config = dict(
    arch='transformer',
    model='sound classifier',
    dataset='acted Russian speech (Dusha)',
    train_examples=26041,
    time_shift_ms=100,
    n_mels=64,
    hop_length=160,
    input='mfcc',
    spec_augment=True,
    win_length=512,
    targets=['emotion'],
    num_classes=4,
    norm='layernorm_no_bias',
    norm_position='sandwich',
    activation='quick_gelu',
    mlp_ratio=6,
    head_dim=64,
    fused_qkv=False,
    bias='none',
    qk_norm=True,
    parallel_block=False,
    inner_norm=False,
    subsampling=4,
    layers=8,
    width=128,
    positions='learned',
    pooling='class_token',
    mixing='mixup',
    label_smoothing=0.1,
    loss='cross_entropy',
    init='kaiming_normal',
    optimizer='soap',
    beta2=0.99,
    lr=0.0019,
    beta1=0.95,
    shampoo_beta=0.99,
    eps=1e-08,
    precondition_frequency=25,
    max_precond_dim=512,
    one_sided=False,
    adamw_lr_other_params=0.00091,
    grad_clip=1.0,
    cautious_weight_decay=True,
    ema_decay=0.999,
    steps=15200,
    batch_size=256,
    epochs=149.4,
    lr_schedule='cosine',
    final_lr_fraction=0,
    warmup_steps=300,
    weight_decay=0.05,
    adamw_weight_decay_other_params=0.01,
)
Rows from block 5, named by matrix and row number. Rows with one number belong to one attention dimension. Each number is 128 + 24 x the weight over the matrix's rms, rounded and kept within 0 to 255. All counts start at 0. Numbers have three digits each.
# q: attention query (model.blocks.5.attn.q.weight, 128x128), inputs 64-127
# k: attention key (model.blocks.5.attn.k.weight, 128x128), inputs 64-127
q.5:101145129061148177084127108147092153099089132101192114158155121136136128102102138137127144094100115113128114168146144110095131120082172122133102151089148134179118099113183132124103133119143153
k.5:152111153146115144199113102138099064125166163109117128114128116109082166149078139129157117138116121113107096126099123171099162127124108156098094130142115128169157119088115152173174135127128135
q.6:145077113106158101125172117164121149135084122155134112077083131129114106075101149175102129110142132100114148090145145138151156155127123111091126162140127150144148070118151106114148133124124128
k.6:138117112133123140125149127160142095130128079066111153161131132195098101130163115090152098141127145145156107154099133117172126145138097111148152138180138159141123171157130148097134127123154129
q.7:107113134141121131137109114137134116133144131102132140172086092128109104120113116144153145116144064162071085144133151152097152131154122120104118125069172131115157122128109167106148111090144128
k.7:139103143122119114055126117124154104169104135158123149097123141136060161139152104121114095120149146151127174131168116122160159109127101168149113098133120146128108151118149124084084141159157121
q.8:144098117124138155117151135125123103129112146134129160090147139136161135131129118119153141125055087118064112152100101161147174140084133118154131160125169147127156088121115087106137153137090170
k.8:155173099141110116077097165161099142090139083161091111116132145089156128109119060186121129129182129121125112101135133126113135160119129152128131096132119154170118114124120122127129161153095134
q.9:140101130110153147120131172097144100093159117156114099133161139144123149156109097089099128130128128148142114142054142152121146117101098110129144133121157156136133111139131147090128100150102078
k.9:130118094123159100150127130155115151118072154084109100093128140184092097119150150156117132146105166135136111148112077144099120128159113129117153159083174128125144123140140127126127108132107088
q.10:126168123104124111154181100115177141123150096124112167093124124153125107132129138111136131123155148134128120131129091168141098109135111157120115126116112125230163119155104131121091107149148120
k.10:097174118110131125138153123143133162159170124105151123161121120106124166132145139131110133133124125114137154145094130092152125164116124111132130178105103148094133152125132126100103113133095134
q.11:118093119103127084105104147149102116134170135163093118124185122151156118121139139135098123114127128058101067147098125153154152153133137076134175123153122100126124100135137121137127169119189099
k.11:118166137185135116135099122143093074104157136146131167129163134158119155125138119124153134099114094134125123171107148088128107159135108122157122130133177102088156150130101106115124082078103127
q.12:124128113120133113144144152104110106121095128118083089140155097135144122161098141137159148107145091141115102148107122124122169111149130120119117145098081154164099108108145119107112139078134152
k.12:107142150122153105101079140143144129138104148089147099106114116131109109129131122110110139180134148114116130164125124148129123127156178087150140112118100144151157149164150120103133097109091133
q.13:143117140101144149129108140161124097099117132075175148135118119146130098120106099134087137143136159109122148161109067162162148147144116119126113118134108129146109125144067129158157126136111112
k.13:175156101139107061143162097158133130125075142132144119104137106128111108129106137156096134105127151097104116186108104133122097087125124125106114151133127133128133171078113107141171149170103138
q.14:122097100134155074127137144135096092125130162101106093143129105132135110144135138100149101115141120146114124131125132070145154149136111072138136135212130141115172129156145119116125143148107142
k.14:107096085124134117109119101152131154139143130112148102101100112154133061129126137157135139139137135133109111119140093091138116114154094133158119123116122089098133140131122069158163171100096138
q.15:104109137121105109117104115152140088077133143129117115144150159128084142156093144143133136109177160091139165147168115105122103096116087138144147137114121117144127118140155128099126079159162117
k.15:125130158131135100130140158097134132122111118149180167120096115160122150127107145118149134100146159092112118152075136136162129138114105134154142137117169094150171080166139151102096118111141118
q.16:078120139125099168108142165171147093103099108113157117076142157126143132132117129108104183148141147124140106138125146142159112145106161107127114105135104114064113161102128125120121126177121155
k.16:139084115187114145096154161112103130108088171130107116118130146139136109162131121125160135130134133134127166140072165159133139106129142141102097098080209140130130099127152115135126085125112151
q.17:119094141133142127161098139128076136152120112158134177112090132175108082119070115158124152121123121140155133078160131157157131111120181126128148148094121096142131140082162120121137056160118178
k.17:125069136113152144136126093143139148168121068103098124104084154146170161152109135166149147130135127120073080148122140114162169153157171149108120140123174145137125123146097123088154123099117118
q.18:143092118096131135155105145113129167173118127131124125128124137123131186102147131100159109073154131160115142115107142120205149154109136132140153099110133127123121120125179105150133123136139117
k.18:136130123150111138116148112154136083128132138131115073143146161094150110150107126156120143173139072100122140128100117083122147143174166122141139145163134105083112155118120127186144126102088132
q.19:117113145101097161123154106138152138142144121132134138138142104113166104113119150104156127111100141184125115118129131108109078114118114137140121119121149152114162113112143099092117151123124101
k.19:123111111125131130167119131121129116146124129138071125120097111147116123157140121133117067140121101112092151126100117142089097133097077130153147147145136118104106113126171159138156122139148110
q.20:136142165138105065126107139142135154150172110132164102144135088131074204101110130094076107122136161153153114101116149083159131150157125106123124109108133084122120111127103096153168141114112104
k.20:089108123098133150126136128136128114193135134161116158138126127154160152167156140139138153102125112154170096121163106158094141092126130120132170131123188110131130119116108122146115133129151148
q.21:091114160157120124121144154104134110142115096109126159111138101130139152112139095111124155153117122157067125111154136104112072114154174112110144144165120137131071148088123159133080127144147136
k.21:098130105105125138101117103142143082083168159104135107129134107121124107145126095098191132128110135112112146116094098088136128154154138115118137138130135143100096102120180096087137128134092147
q.22:106129142154142141149121136126115084149117100142086160084116149115175149122131140131145133079109169127111136097141148094072124124093119153130153159101113148144150136112108128109135109124101131
k.22:113161150106135140128135190149148135131079072105124107115103139127186136103149130102111144134147128144150148125143114142149153148134127096136119128136145110132112120149122172097122147117104134
q.23:107112114138080137143116143162136099146111148103096101125111123133136091196121129128147150134124179099131137111147092142160122121129121150128145093097100108126140151140129189092112160129123110
k.23:106173110110172143114115113139107127092109098141162081156107124148100111137111136090145147116134121121155181120136130128152135142108137126139151131149120121083137117162127088099116138092120127
q.24:104129117150140112130154129084131149121140131118118128125101171102121119133138161119123123124138126174103101117144108116103145142098101082135153121113134120151123128181141136154082069104091107
k.24:154115145093137095129156136125154148171142087112144110117114139093130115134149094158131089076107130082158095125103129106115109097125103146117128133100168134102121121136131168101144147164127145
q.25:114111166114120142120121174098115130140165157103122099166096091150105115127119148105194120145154185112148167095136103124109084147136088146123102128123146157113071101068097118125054126176160098
k.25:079155120131139153130133102107106188129168141144143124107073099123112118154130144112152202135086120122138135120156144108135145117101152131129132121141100116098178107098156130156125111119098156
q.26:112096082165150137124142108152115138119079125151069101118137188122151150105146088102154129103127148164142140099121155076155135193103151107103121100119141128168123134156131123068108152149144143
k.26:099100168102112120128136139087160119111111132128153113129099101120111145151113104114142147169144151145132136143178129088170122110130105103136111125123201133112149149116101177161133130145116109
q.27:103117139155123148102165111120132153132139161116170129164141187127138107142124136130135109125171117126126112139158075129104144158128171066168134095148162120132132157122176112122131108157149101
k.27:148116145166119102104135106121138184148137112103140138123077122129123074132154106114126127112159111107131132171137124088085093124116156219109141177103092121099107119105138122126137159145147139
q.28:151146158146125134140167117104108136162144105174077105100128148128092131115082118114121121083108153135104129131091109144136115138165099119098107108161149143086111174120113133111137128088097141
k.28:136089143121156109143144148137143136152112131152125113120139135145123135172141139124118113161151096136127154133110122134101105099129128114112157135128159096130113087135129152165146102109121085
q.29:084140136176119138136097158117142139112147120135130095109098121126167122155126115136129113138134097140142145099156150115092166137091122140103161129109124157124113122098125126098164140138143121
k.29:097133139128100112142105134150142108159115111142120164137107134123160143111087119129083163158103129124109129124168135174111141111134125153147101092107114134067135114141154129082119107103158139
q.30:111150107156167076108100129140139077130114081178170171149120115113120123137150145143155096078118138135112101108140064136123146148083142112161146141108122127088155135154100098161158101128153181
k.30:132157143072127122127113154110113150119062143143140160125126152074172133121110117126143114145181157148130140130098116129142093095185151141068151120110112151121115131139100157142138120095195156
q.31:128100110089107146114127087120161166147107159147159130121108117099152130158066116172090108148166148194135158136126092129131142158114111130121145142155117088094129101088139150135150122135156124
k.31:172087165119143116141126156188154146129136113112160146123145141109188126072100114167166144096153139113103132135126132121096138146114102093161123088132128141096122115106122156120113121107123086
q.32:137136155089120134100134093128166153164142105131128100159123087163157152145120128135157140122118132072147138061083106183149170142158173106106145145109162089091166083154118146121143115115118123
k.32:115099124084112145120077122120084078110160118173118166091149094110165117108162126098115114117088126135124139123148131104125062211102163102169137152140117124127117153085070119125092111120138152
q.33:082124195100144156136132123144125142136131089082118131155113144136170130151146160140127137143106183137108145140143134135142141126087128156164116129160108146190116124094125117137134136117113125
k.33:128153136148129160125094130131103115140105101144139141113104128129100114123127151091122129139110141051168108171152131112134141134146121131115118132110122120115129139100135141149098175121120092
q.34:133140080118182134130127103159125143185155119131155122135106121091104154182144118136103101184092140152111085109151136168096141109160093071106139183115116136121149145084117142155138165129154110
k.34:136104142111149088108108112132143099100191165087122150165179132117143138146132131128120094114143087168151163160117107119111171134163122141113141125117087161135147132063111124139139157107140105
q.35:135102126097123092125095133187150142159152098105126130147058122135134132096130097113150103140101144176088108122173113153172154102140153155122111135124159121151093099140127113172097170138163127
k.35:108122124107114173161131110174124136143123143121135152095103150103105113118150099145089120139178104108146137108162090133111165091135126123155110090114141073135144164082138091157122098154141108
q.36:125139083104115133112116144159085110089131108105148107149126112148148119131130115168154115138113165083125091111127093135130118115099148209097107130146100118161097093127161092190144136105130140
k.36:123175118130136161120128150125115121117114134122064114102115124130129102112119141102120110164119151134125077180161117147124139132111186111143181122166114151101126120111150131112132102136094146
q.37:124140136098157185070108126146113140161134113097134080142146131112104127124136154141088137073129120123137121144167165142110131123154136127066116149084143142116093143129129131124089125178149096
k.37:123114160155095149135140076147118126085126157103191170144170118126111118181131114147115135129101115138146148132133165123099185124107172123155095129167091105122134115175128143152126116135138118
q.38:118129101102113089122113100084155128099088110122080093113095153083080160148133115165127076120091106150147137148105199096115106112107170150140153126125153145146120103127159170084179176155142130
k.38:151133089122114104104108187169154179107131121073108167134127136102117150174116097103116144121076128133121161055143102155065139156138101111155113126148156133111101091117126096107119097072088106
q.39:151134139112129064125074076131160092143136084168107129161165122107150118110153112118102157139121100170090157137092159103124126111166173114095109108156110142149159079130154081163141116129092130
k.39:095140088166135094141155163132171102136113113151126146130173160147117118142152166162130125152062168146145112123160116132155122148147110144149137148106137112108082178127151146136186127132138156
q.40:121121136155129137095113116120109103165113141119162192153113140154151141072148094103074173133134108110134115145104106097114171089107115114138135142083122122141143099170125152113116147168124153
k.40:159102101138130133142113126133126116132142164159128106099152147099127175152115148117132133115127139126137151090185174171113139143127081163133084183137119182146086161129100160054121147179151138
q.41:138122153102108129090104115128163132127119166107127148142072139118128112087140102145128141103093112125106136132136143131115116149149125137123088120133130136119103146121127096137106099122108158
k.41:163114143113081114122137117124142111141118103152112112102142109092161137119086144165105163116176109118165118112108131112096134137126101135150124114117123100118131121146159161143168123170121117
q.42:125125147148131137123158151122125148142091138086104135109152098095152115116120139153127103130117133150139117175081096132076102121150146123125103111131127148095100091145108113145121169144176105
k.42:138125085166132132149125110159114125098121123161147090120142144096131153130127149096086134127064156140101122135126100100135117140111082108168135121151118127132111134096151130126122150147112143
q.43:122129099148129128118108116114081141132124109124141129102110102146117100150140083100137110165080128139184153104154133113121175142124126141169108138160118139123107150162131124154131153152145125
k.43:136104141124113137137087106124117163127098154078093136130082127128137084131119177126106175179143128128134120134152104132045110097121128140188154132142106126133134149149154090152168114084153112
q.44:132135108131143090136133120136169116098163138125087108160101103147104204135091167155114153128152119070108130131143160107085142140130120119107115106127116145146127075157112143100149121129150169
k.44:102136083129128107093103131104135130118178120123146120150109129138118143123131119075134117110136160160149125128138133154123113120117106160119144136160146088173164130116133094095112123110130143
q.45:103131111125103143125144105146155097075132142153129152164129151111157117120136149148107125108133150132134129122106143080100125169192085117117097146155095128115142119118134153138129153118114112
k.45:094144072147146106132154145128128108087125128124132125133132095126111146136136126110114106110112107102106126133100124190103152086131134102146135101154145128124065126144092188144115166126167141
q.46:152100116193178089060148098139138154129129153168134132169117157106146096124175129118145105100121137119142153120159117122108126081129111139112119118121157146106150132170133152144136132118128088
k.46:118159146104113131147117136096109115140085131123148158133154105116137093125131159105141049141107146133187127134142156133119156157126102150107143128146126151078128119172121149153121139095135092
q.47:136119121159133117109076123147139134132125088120135134150118138126144120123141114134140130166164115119167112107162185135115189081147131104131137102192140102150176112140117080121115153149194129
k.47:142114091135166170094143099136171117126138103110148140177139111115143141054131108121147164158120106111122106146170145110148080135114119135138147126146163136110143128135124136153148161108174137
q.48:078126159097113072113123157099168157175131136160113117115134072147178111111087108141161118083152120128092107129080122119128138119113123109143086149129144111084185118174073103089151150097139148
k.48:086121096084132185147091133108126162182114115137101068104177138149117137107122139124106108132158085187163140119158095092096119164115123119149125101100115148111117125125141153122111117077143172
q.49:111153105103097106151110159149111103133104145174138130155101127108105165149152082103123129149105114107106118171126135137093118129126160130146114104135114131150130139126170172110144118154142173
k.49:148149115138069118139079121090153093125152152076086128120096103126159162153140121123112159111163082129147135130108196129120150069174136157119146145170125145166089104134129103124108127118099181
q.50:148159109108127151093130161101169063152141111160148102129116160109159116154159148087169109144143149107128136117158135090144181113127149143086100078113128120129092135098098157119111126135102137
k.50:093134135120094116197118112126130113108132141120127119141094151131111136116118123130105156129111126154168149135133147118131153072127183159128149149145107143089103123132135130110111112109136157
q.51:091085105098111125151058115105143100102128118168143122098121113168101107158140125131111153122128139159114124115134154106106141118125165119101141184131102144135112121123137128129093183078106118
k.51:158109084151155110144137122100171118120138082121108142172132137137101127118105139141146109137083095150148149177143084111103143096115121142139145142100102146189153112117135117114137086132148128
q.52:116149163152163149180159136123089071139133113143149104116146164125154134099094174131140102176126126099168092130104111153113146138130157128134163118146154147152142149167117135126102128167116164
k.52:114151130139095101197125103155146099129134150157129089156126100150129148090117168097129156123094111150130132089094142123126104153144148119101113149105106153171126096141145153158110144081122143
q.53:081157122151123129155131078136112137072100138090142184095098149166115162164128138127133124133137108126111124110079142144153135169108141153142069124133141134164121114138133148117116131116110079
k.53:178091082167110090103145163159098088154154163112122133100129150145173121099110160135087080126124158138103151148134101126143114120162159164126135153122114129159156147105102112118099121145113139
q.54:133110123107108090123117110126109141158150110104118115122146111178075167132109142103140153141153151109136099117093127127092142138110131114141092093166106096110122170097139143103098099131102104
k.54:171158112122152165147120101134119107163104147108121147120111131108125117146180139124084132133114172119181161117102191117144091121074109150160147162126142123131169096111132083130135106125120101
q.55:102118122173186150111094112100168115147114137122146125129155101113100120123159131147141131149110122125127104130143095155104136132119115162170138086135137105109142141112151112152111119134123141
k.55:115147175125120113128100149138162164124104126135130144156123116107141117099101149175170147125099129138155151121109159080104110138093108157102179133147147152143138156110158125147131155164131136
q.56:196116062133116132139134142122151142091136135156128143126116099136148089115140130092167155107095140135160107112088126116146140153154125116133138120077167143119088123132127180114111134128119141
k.56:109119104134137105110173085157113112164119128133146118171108135145143139120120108118106126161124123139169124132079144123103164123144069147116133125134126124124139149105126154124146118139112104
q.57:096116152172111139100118091143081107143126123120153105126134096094149106166112163125141139111088110134120126129133131122166151157146120177180112134121123143143148121093144101111121121088115128
k.57:102114157072154169120100088136136091134112126104118118126101147120115136121118152160127103122122122017150108142172114133135099120124136106146170078150136107104123112119143109122136104136095108
q.58:100115137113133178105098137153139147129148123128065132131121089121134112125088143173148183103126103116082141106111171110156135156144081112091126131141149129138116114143137136139138115163129139
k.58:100136173134133147107158111169159138121151086149142113126145117164112145117127095143101126123090135135122107142120153125131143112146129154178110088156126124105157148170067123095179113133126091
q.59:154118112114145106127118154106129177132085083088117130116119146113106135107126150113208151159144155153106121112151146114130083108156135107119134127102109077131115144131108117157120125122111129
k.59:102125106088142093121124119134141068145132065159116105127087088076171135164109115088093132125147109107111107143150142149119166134105139149149135126094135096127142154103118145117139111180114141
q.60:094108120090093102119102116116133143118133101160063177147118144153141120131127184116108120104127129122169142111126100145135104116119135144105104107110160133155137136161165107142120149109139103
k.60:085103126139151157138109114137105147156127120121035165127098077128161103159100168155105146117146115104122130126127120134140152142096148123116140122103132110154121143143134172079069128108116174
q.61:161103125112116126137146174117140105113127181132161129104118157088145136127130116140138156130125132181144117163133096132071087124117107092183137114117123154119116107111099149117164102136144142
k.61:120152158132142118136146138092151148098159145130152119101111127148193124164130103120083124099086157119146155119158141162149103137135138108122149178090134135130128139136120106115109121092155089
q.62:147152134093152138110122157113121154143117159104130189109159142153112122126182116151112144105146125090151125134178136124149179157141095081106135193094130152131118131189119106106132112108121143
k.62:135126127126127092118114101130095129138125136164176105117108119145142148128088113147093131127160135157133088108133102185091148155120131111097081082121121112146147166129091131093106143124093128
q.63:156150096167150085107153093128139143126150146088080145124112151155138106178134113169132098140143142159123120139104159163136127151077128128049133097119102152121138109185095104079149123163125192
k.63:129146107139097129141139190100109155130149130149183136145131126121113079080106091117086078136137130202155099102093180130123141111166109128143125137136170112113119170157134096113135083146134126
q.64:101120092149143132152141142109106164133129094109102140155119103159102141098132124144088096124144096102122107106162134152174076134152139111105133105117193137127153102093137112143137110117127169
k.64:114087132138108163126128108148131111123135160118127136152133149147129144130118131122158150096138130141152150140119132107115108147108123163122112110150138064136121115120139142086128107163132128
q.65:131131127153123090155119147144161122154098108147117120110166123132150125109078158093144137125127174144171132111110128123161135081087125094125170092140107128142109106157126152105098117099083144
k.65:130120121123126147153173110124135100104125081099119103137131128135119094161152116136052076130127089115133123103146169139120122102130131141136112147107099153103093136130142107172136134117143117
q.66:134150094090120090122118155148143121119121109129117124118111109161144175113150094152124101120116144125143176154135163116114133116164134102105156166138143146130163113092119130125139111129139144
k.66:108129094197157122144147128124137106114106152108128140123150132133167122161111151127127143084131121133135128124118137163141164141118190130125129108125154102129090152142099165118136152141186129
q.67:147147178089155121130116065065132125084116091157186089125115153152126169127127093124190148114134133140161162117133159146094114101099144113121155134143082109093144145131166081103152138115108130
k.67:092122103094095118142125124142108108099092140111139140086171096135168117074138122164153113120117102117121147082123179091129142176119072128129141126123137143143145095147100128113121113115078121
q.68:130124132103183121084177138135078091125153121157077107172145155131138144125095132134100127094114144118189123115137132121127127114089125149159137128162122121166101124140137146103160126157113123
k.68:104126158137143130141103132163107098149160132163100115090123122136130102142136099183146172128138093140131124122147127123151129123103092168098144103134108172140114152176125137123111074140150129
q.69:136105122142123124154105115155084162157174138125149102110122117130169110133167132123081117129082125138111111123138165101124130108117130154148129135129114152117140130118157124147170131129124140
k.69:129123125154123107162121124130114152140147086151102093160084126130152109128144091094165118132112097089151112076137129129142075138105173139151123131111108150111142146152129149124120108162136170
q.70:110151110110152174191130140110111103147091126156149151136150123135154085068175159096114155113150137092145094114138148120141114122111131129129106103165101134136080118150179098116132170161141116
k.70:153156157098123141159129080155124153137141143145123137174130085130122114162116145130132142140134099083085165101171133117093156136129142128105108128099124140152121094148141104129148115148154114
q.71:128109122129121120113172129110147158096069131126142163101113139129102135141196165127174147131130118141157124123128121118115102093105167149110117114130160146155141127106142116138132074106108114
k.71:124106173134142115149120131135123161077135150125129139107153123120115162143120134135095078110091119121115105132152133104133138132132121154109155126149140110189159131139095120171167118116150129
q.72:115109128158114113130088147133131122121134151080134153122131126126118112088113150114132148152116130152141115121138122085127129168118125124123153144126106098112133128136129080156163116073161147
k.72:152112148118116111139149138141141121164142140105113148136100101097131115137122120126118098102143111110138151140143088113133151143172132143092168161164103172131113071100148113077112125137108120
q.73:143123137102099146133090134142142155136141142132149099108145143106150090087135141117120121188117138114131104143090124115116144127119141103166076102128124161105145127132134151174098167080114136
k.73:175113176120111132078083112107140124108127115098134143109155076179171127122102145104141113116137153141115120134112118126129107088112179153102124150108118138100152125157111150128145129107138107
q.74:143145092177128119136120069156121118126130147114156133134143166118146092108112147157091111150174114088122153126164121109096120135115141170120151094108150101188148112168118182138175116132165100
k.74:153136127140164166138107135149133123105117085148143141132069144089124091156140147155141175170133139117154104149084128121138169159167130124099088122145125159146110143130124127168100169115174133
q.75:098128145110101142113121138139135139137135086113135083165116141077130112154161116135114136100145150138117107080160086133161153140121093101062122113117145122096095119157149130130135116090132129
k.75:147123114163158164138160112122138142070125127093099131120118113148101103159158109147103130166125133138095118135105161136110139138168127161131118127135111142123127118155114074079123118178167144
q.101:123164136141130127146116154179157128098088117104121114157135120151124083141140115143133122096139140113133147151175145116097097136101140098111126097100118111163182066142117128112179106107158159
k.101:179138128100137170179129121110165112106135120150125114145179089128104106157171097113121117137078104105164134134114080145132138143132121071074134099095125123176114113109134157089118122097147152
q.102:065145124133138140156146129112142127132177118140149130147104119112040109136097163129111153150105159071126152096163150112083105144124138119159145135133091136122097112101149129184171163144155078
k.102:136158113124122128149087135148118145138145134096133108152145123166129065134162114124118098138106110127144089130126162138129092148137106115078132140142131169109126158131168115141165128111102154
q.103:136104158105155135123097123146144151126109099130124153108080123107177119174132121121148082101124136149120142131143142153122119163185107156181109098113124170172164134162123107120084175105126135
k.103:109121132101137082165144151115129087149121160137158142101138102151162146107123171130101121130144106058134096141090166155098119123180160102154144100116112122093135124085116157102058104174143090
q.104:144150131162120153125126114110122128138151146140112111121147145111145119163100130124128136134146123118116146121137126125108130130144122118115119122166111115142140134127144193146096141117135123
k.104:142123110103138165096153132157132119130135139129137113115128134122121147132106139126140119186128113150141107112128178148126137104134104104106152156114095125128139136104149144171159119153104107
q.105:111097146175123115144133153128101115154178102120136127117131104103150161126112096066119155154125131120139115113098108115106124139153111156107130126144143098119123105129138139141123089148131120
k.105:105174132144108146131118130167156113162171115120137164127170108182152081161088078134125156137134147150111140149094167143144115137101132105134109131115138111112088148155131122126132145095114119
q.106:135161098144107091116109119146106139163118162109143144085108123106104136123148140148126113129082131126102129119147146125138152154111101127112147127124123129119077148129124123119109170124120127
k.106:117134096100101180152147158123100134122157097163124115130141142123128104127105148147115143147175151125123164122167149160109155152116095143136143114112136116124106111164127127126151157151113126
q.107:115073143113076119130111161079116160132121121122153124114153164181152157081076165091152144149134107131106086147145068110154132127148167136082133151106134132097143134082116117125110121147146158
k.107:126100124130111147090141145119134162097148101170136139158170162110095135138126125128142111114123099114130153121108124112153123104134173125152131145169165111106103110152135125097102131169133117
q.108:119181162125113094137167139132140146100163123084142137139135120145127148105132126145122154097134122105141142117107118130137108092150145107110154139088106088095137115123127142146111151151136122
k.108:148128081146146133122132081176184110151117111119136147147103128154150124089111094159149110130148116141148146137150096133122135125136161135117165147106116128137136129126158115120154123113122121
q.109:131108133152108121155099078102173114195122112139100144106175153126101162107166101135132154084115124119115078102124141109172140128107169108107085086125093153157082121166151113122153139086106116
k.109:131119155145136168145160110124107105123186146121162114135054132147120134126162091157152145126156117140083114073072147123092144127070113165120114103131135118158170052134157115163143097160131147
q.110:151115125105139124143099135152154132164136131118162172094098138134157118140157100153103147079118147180154083125088133106155081161106150121115139109165147135141115114146103151135116107176177108
k.110:086130097139161134114136153108163107119176097119164097148131069148103147135151129087154136144137160136096137122105138113123129124114157117159119166145125157136101146147151126109104108109180115
q.111:120136125162140125135148157125127137138164153116158144119087147123133145126126120081141099074122177180043117141087124102114131099141123082166146140194104177177124121115107123076149163128093109
k.111:111108119126120145099143120108096102136184142143125122108118113119120134129170141150116162177067143131110137129142140142096125155121132080122122138140124102087145131171155115116122105107166109
q.112:128092135141176127137123104120101145101141116117111140149107127138136187119108134122135138153119150133128109122127137167137134117108134064109110139137133135117155122100102106126082083089121119
k.112:105139114103100122133148120111124143129125127115106092112159101102110123106109171121159168117114124096133127146122105121106151091096120119155135124136156123090159104115112123133090103084142126
q.113:120162122141137130094139145160116160159131150140156109096138169110150155148131164132161123156123112121134098127132097119144164151099150111154185151153111150129105122131126111096137112123094079
k.113:087135118151122187123133152098079119123137122137096146099141125118073113128140110184124117107144153128168145142121146159128110126140114109147117113188147145161149091135127126077108135113152067
q.114:117110189132145134114132125161120122120142104110194126161118130096130101120119116135115126157117089185121136144153104103135173093148155168177175126125143156113103146143125122117102134093126133
k.114:164131112126127134102113190181103146127126105117134117135156131169134082118165164140107105148146142116111145158123143177093138151117150083139086116126116132092103138105147103116118146137116150
q.115:139165125139104123111135101147117130136124112159071106099100151146173180143140108090134141134163124128140146120083109120131142119102120118114149092137180109107179115074150129116166135123117129
k.115:087125137143142104128124101119172132109108175136136145104098184150136141134124134144124115124112111113089148104148096113137168148110131133119125136121094101127117157114073128102152148124135126
q.116:128135152136159151102141109124163140129126099139158077105152169096177162145120182154118110192138141099138121148142179108137112106145055140119157149088112113086103072108114159136101116122148125
k.116:114177104108135130088089143126137157150165095119105130056157149130134146168115127142117096125137168140121148149152158096169058138090105102111119134150067106111137089133158158128148126137174105
q.117:113149182130128171119126128143136140145139115118141120161121125136151118093153116173088126105134128129144144142119150145130114091143135136120133115122129099189128086101120125109142119128117141
k.117:124136122145137123123149113118127118129118151111137125127119132144103108149152118095136155115132097105156132161150136089096124123113125100134123092164082095123159123140121134126131102126135152
q.118:154114167096118114142144109124138152131106099155094104200154129149082160130104147152093116127148169144112097146129120120086089124114124134154093123124116131141158143093133146094142137175107133
k.118:160131138086103157170147114120172112128094144088136156149131130179131139079149154133128176139129134106135136124129138122143141159118142129148137172113139102115135157131128074122107100064150161
q.119:155133128135128113155161116158159152069088132122119141112107120138195137094140104141176087105079113161135146085099115118152141108120165133121123115129095170139088117144118113107133147134137158
k.119:115123148136169068173147150119116108112144114128119141173149112164130151105155099148166122141100108093105143088129131142098112152123129132080116104112178118120112094116104139126105155117151102
q.120:051122157125122097145122115131129142114096141135165115104123133087142143129117132140159145101104153172152107092132079141139127120152097132076134158110134141142102107191121046129137142169154157
k.120:172129146147161129155138117148131100111103140166111174161140103160132131149130140154118117098116117127161107108110132066145107115108104150116126142119134183124114171153107095109125135156097109
q.121:093090075097099126117137112135075101132146127139077126141124104099133137122120093122146156179106115107113154119148162152152144085155183125099154092109147112119121161173126154159121082150056092
k.121:118132165136120114122126160130127150147112135112092115117095118130124103114154125091145144142140114123131109133125103131169132146158114152154125140112113126119100112148115139126112140106096133
q.122:112157155116119129088154137079116155129091162170159137081133166128118153134110152124122108122158104142110108121126171102138123124143149112123142118140138121121120088098111110146112179138127162
k.122:123117118134079112102170089150079096112154082138165148133168135101135123063130148137149149155134110133105130112157176110153116116113135121151118150094108121121101136070153112140114107131105124
q.123:123099174095123134133129148153114111141107123166090131135128158146102189130169129125119116121116145118143109136116120141113152125159131135128121129138108139125138138138097108173121104125106114
k.123:090106186162140143158153153154159134135124120115132099095117101133119151161152127087129146101137150092109107148140133078090170126129099123179148132074148087123113131133107127112143125108148171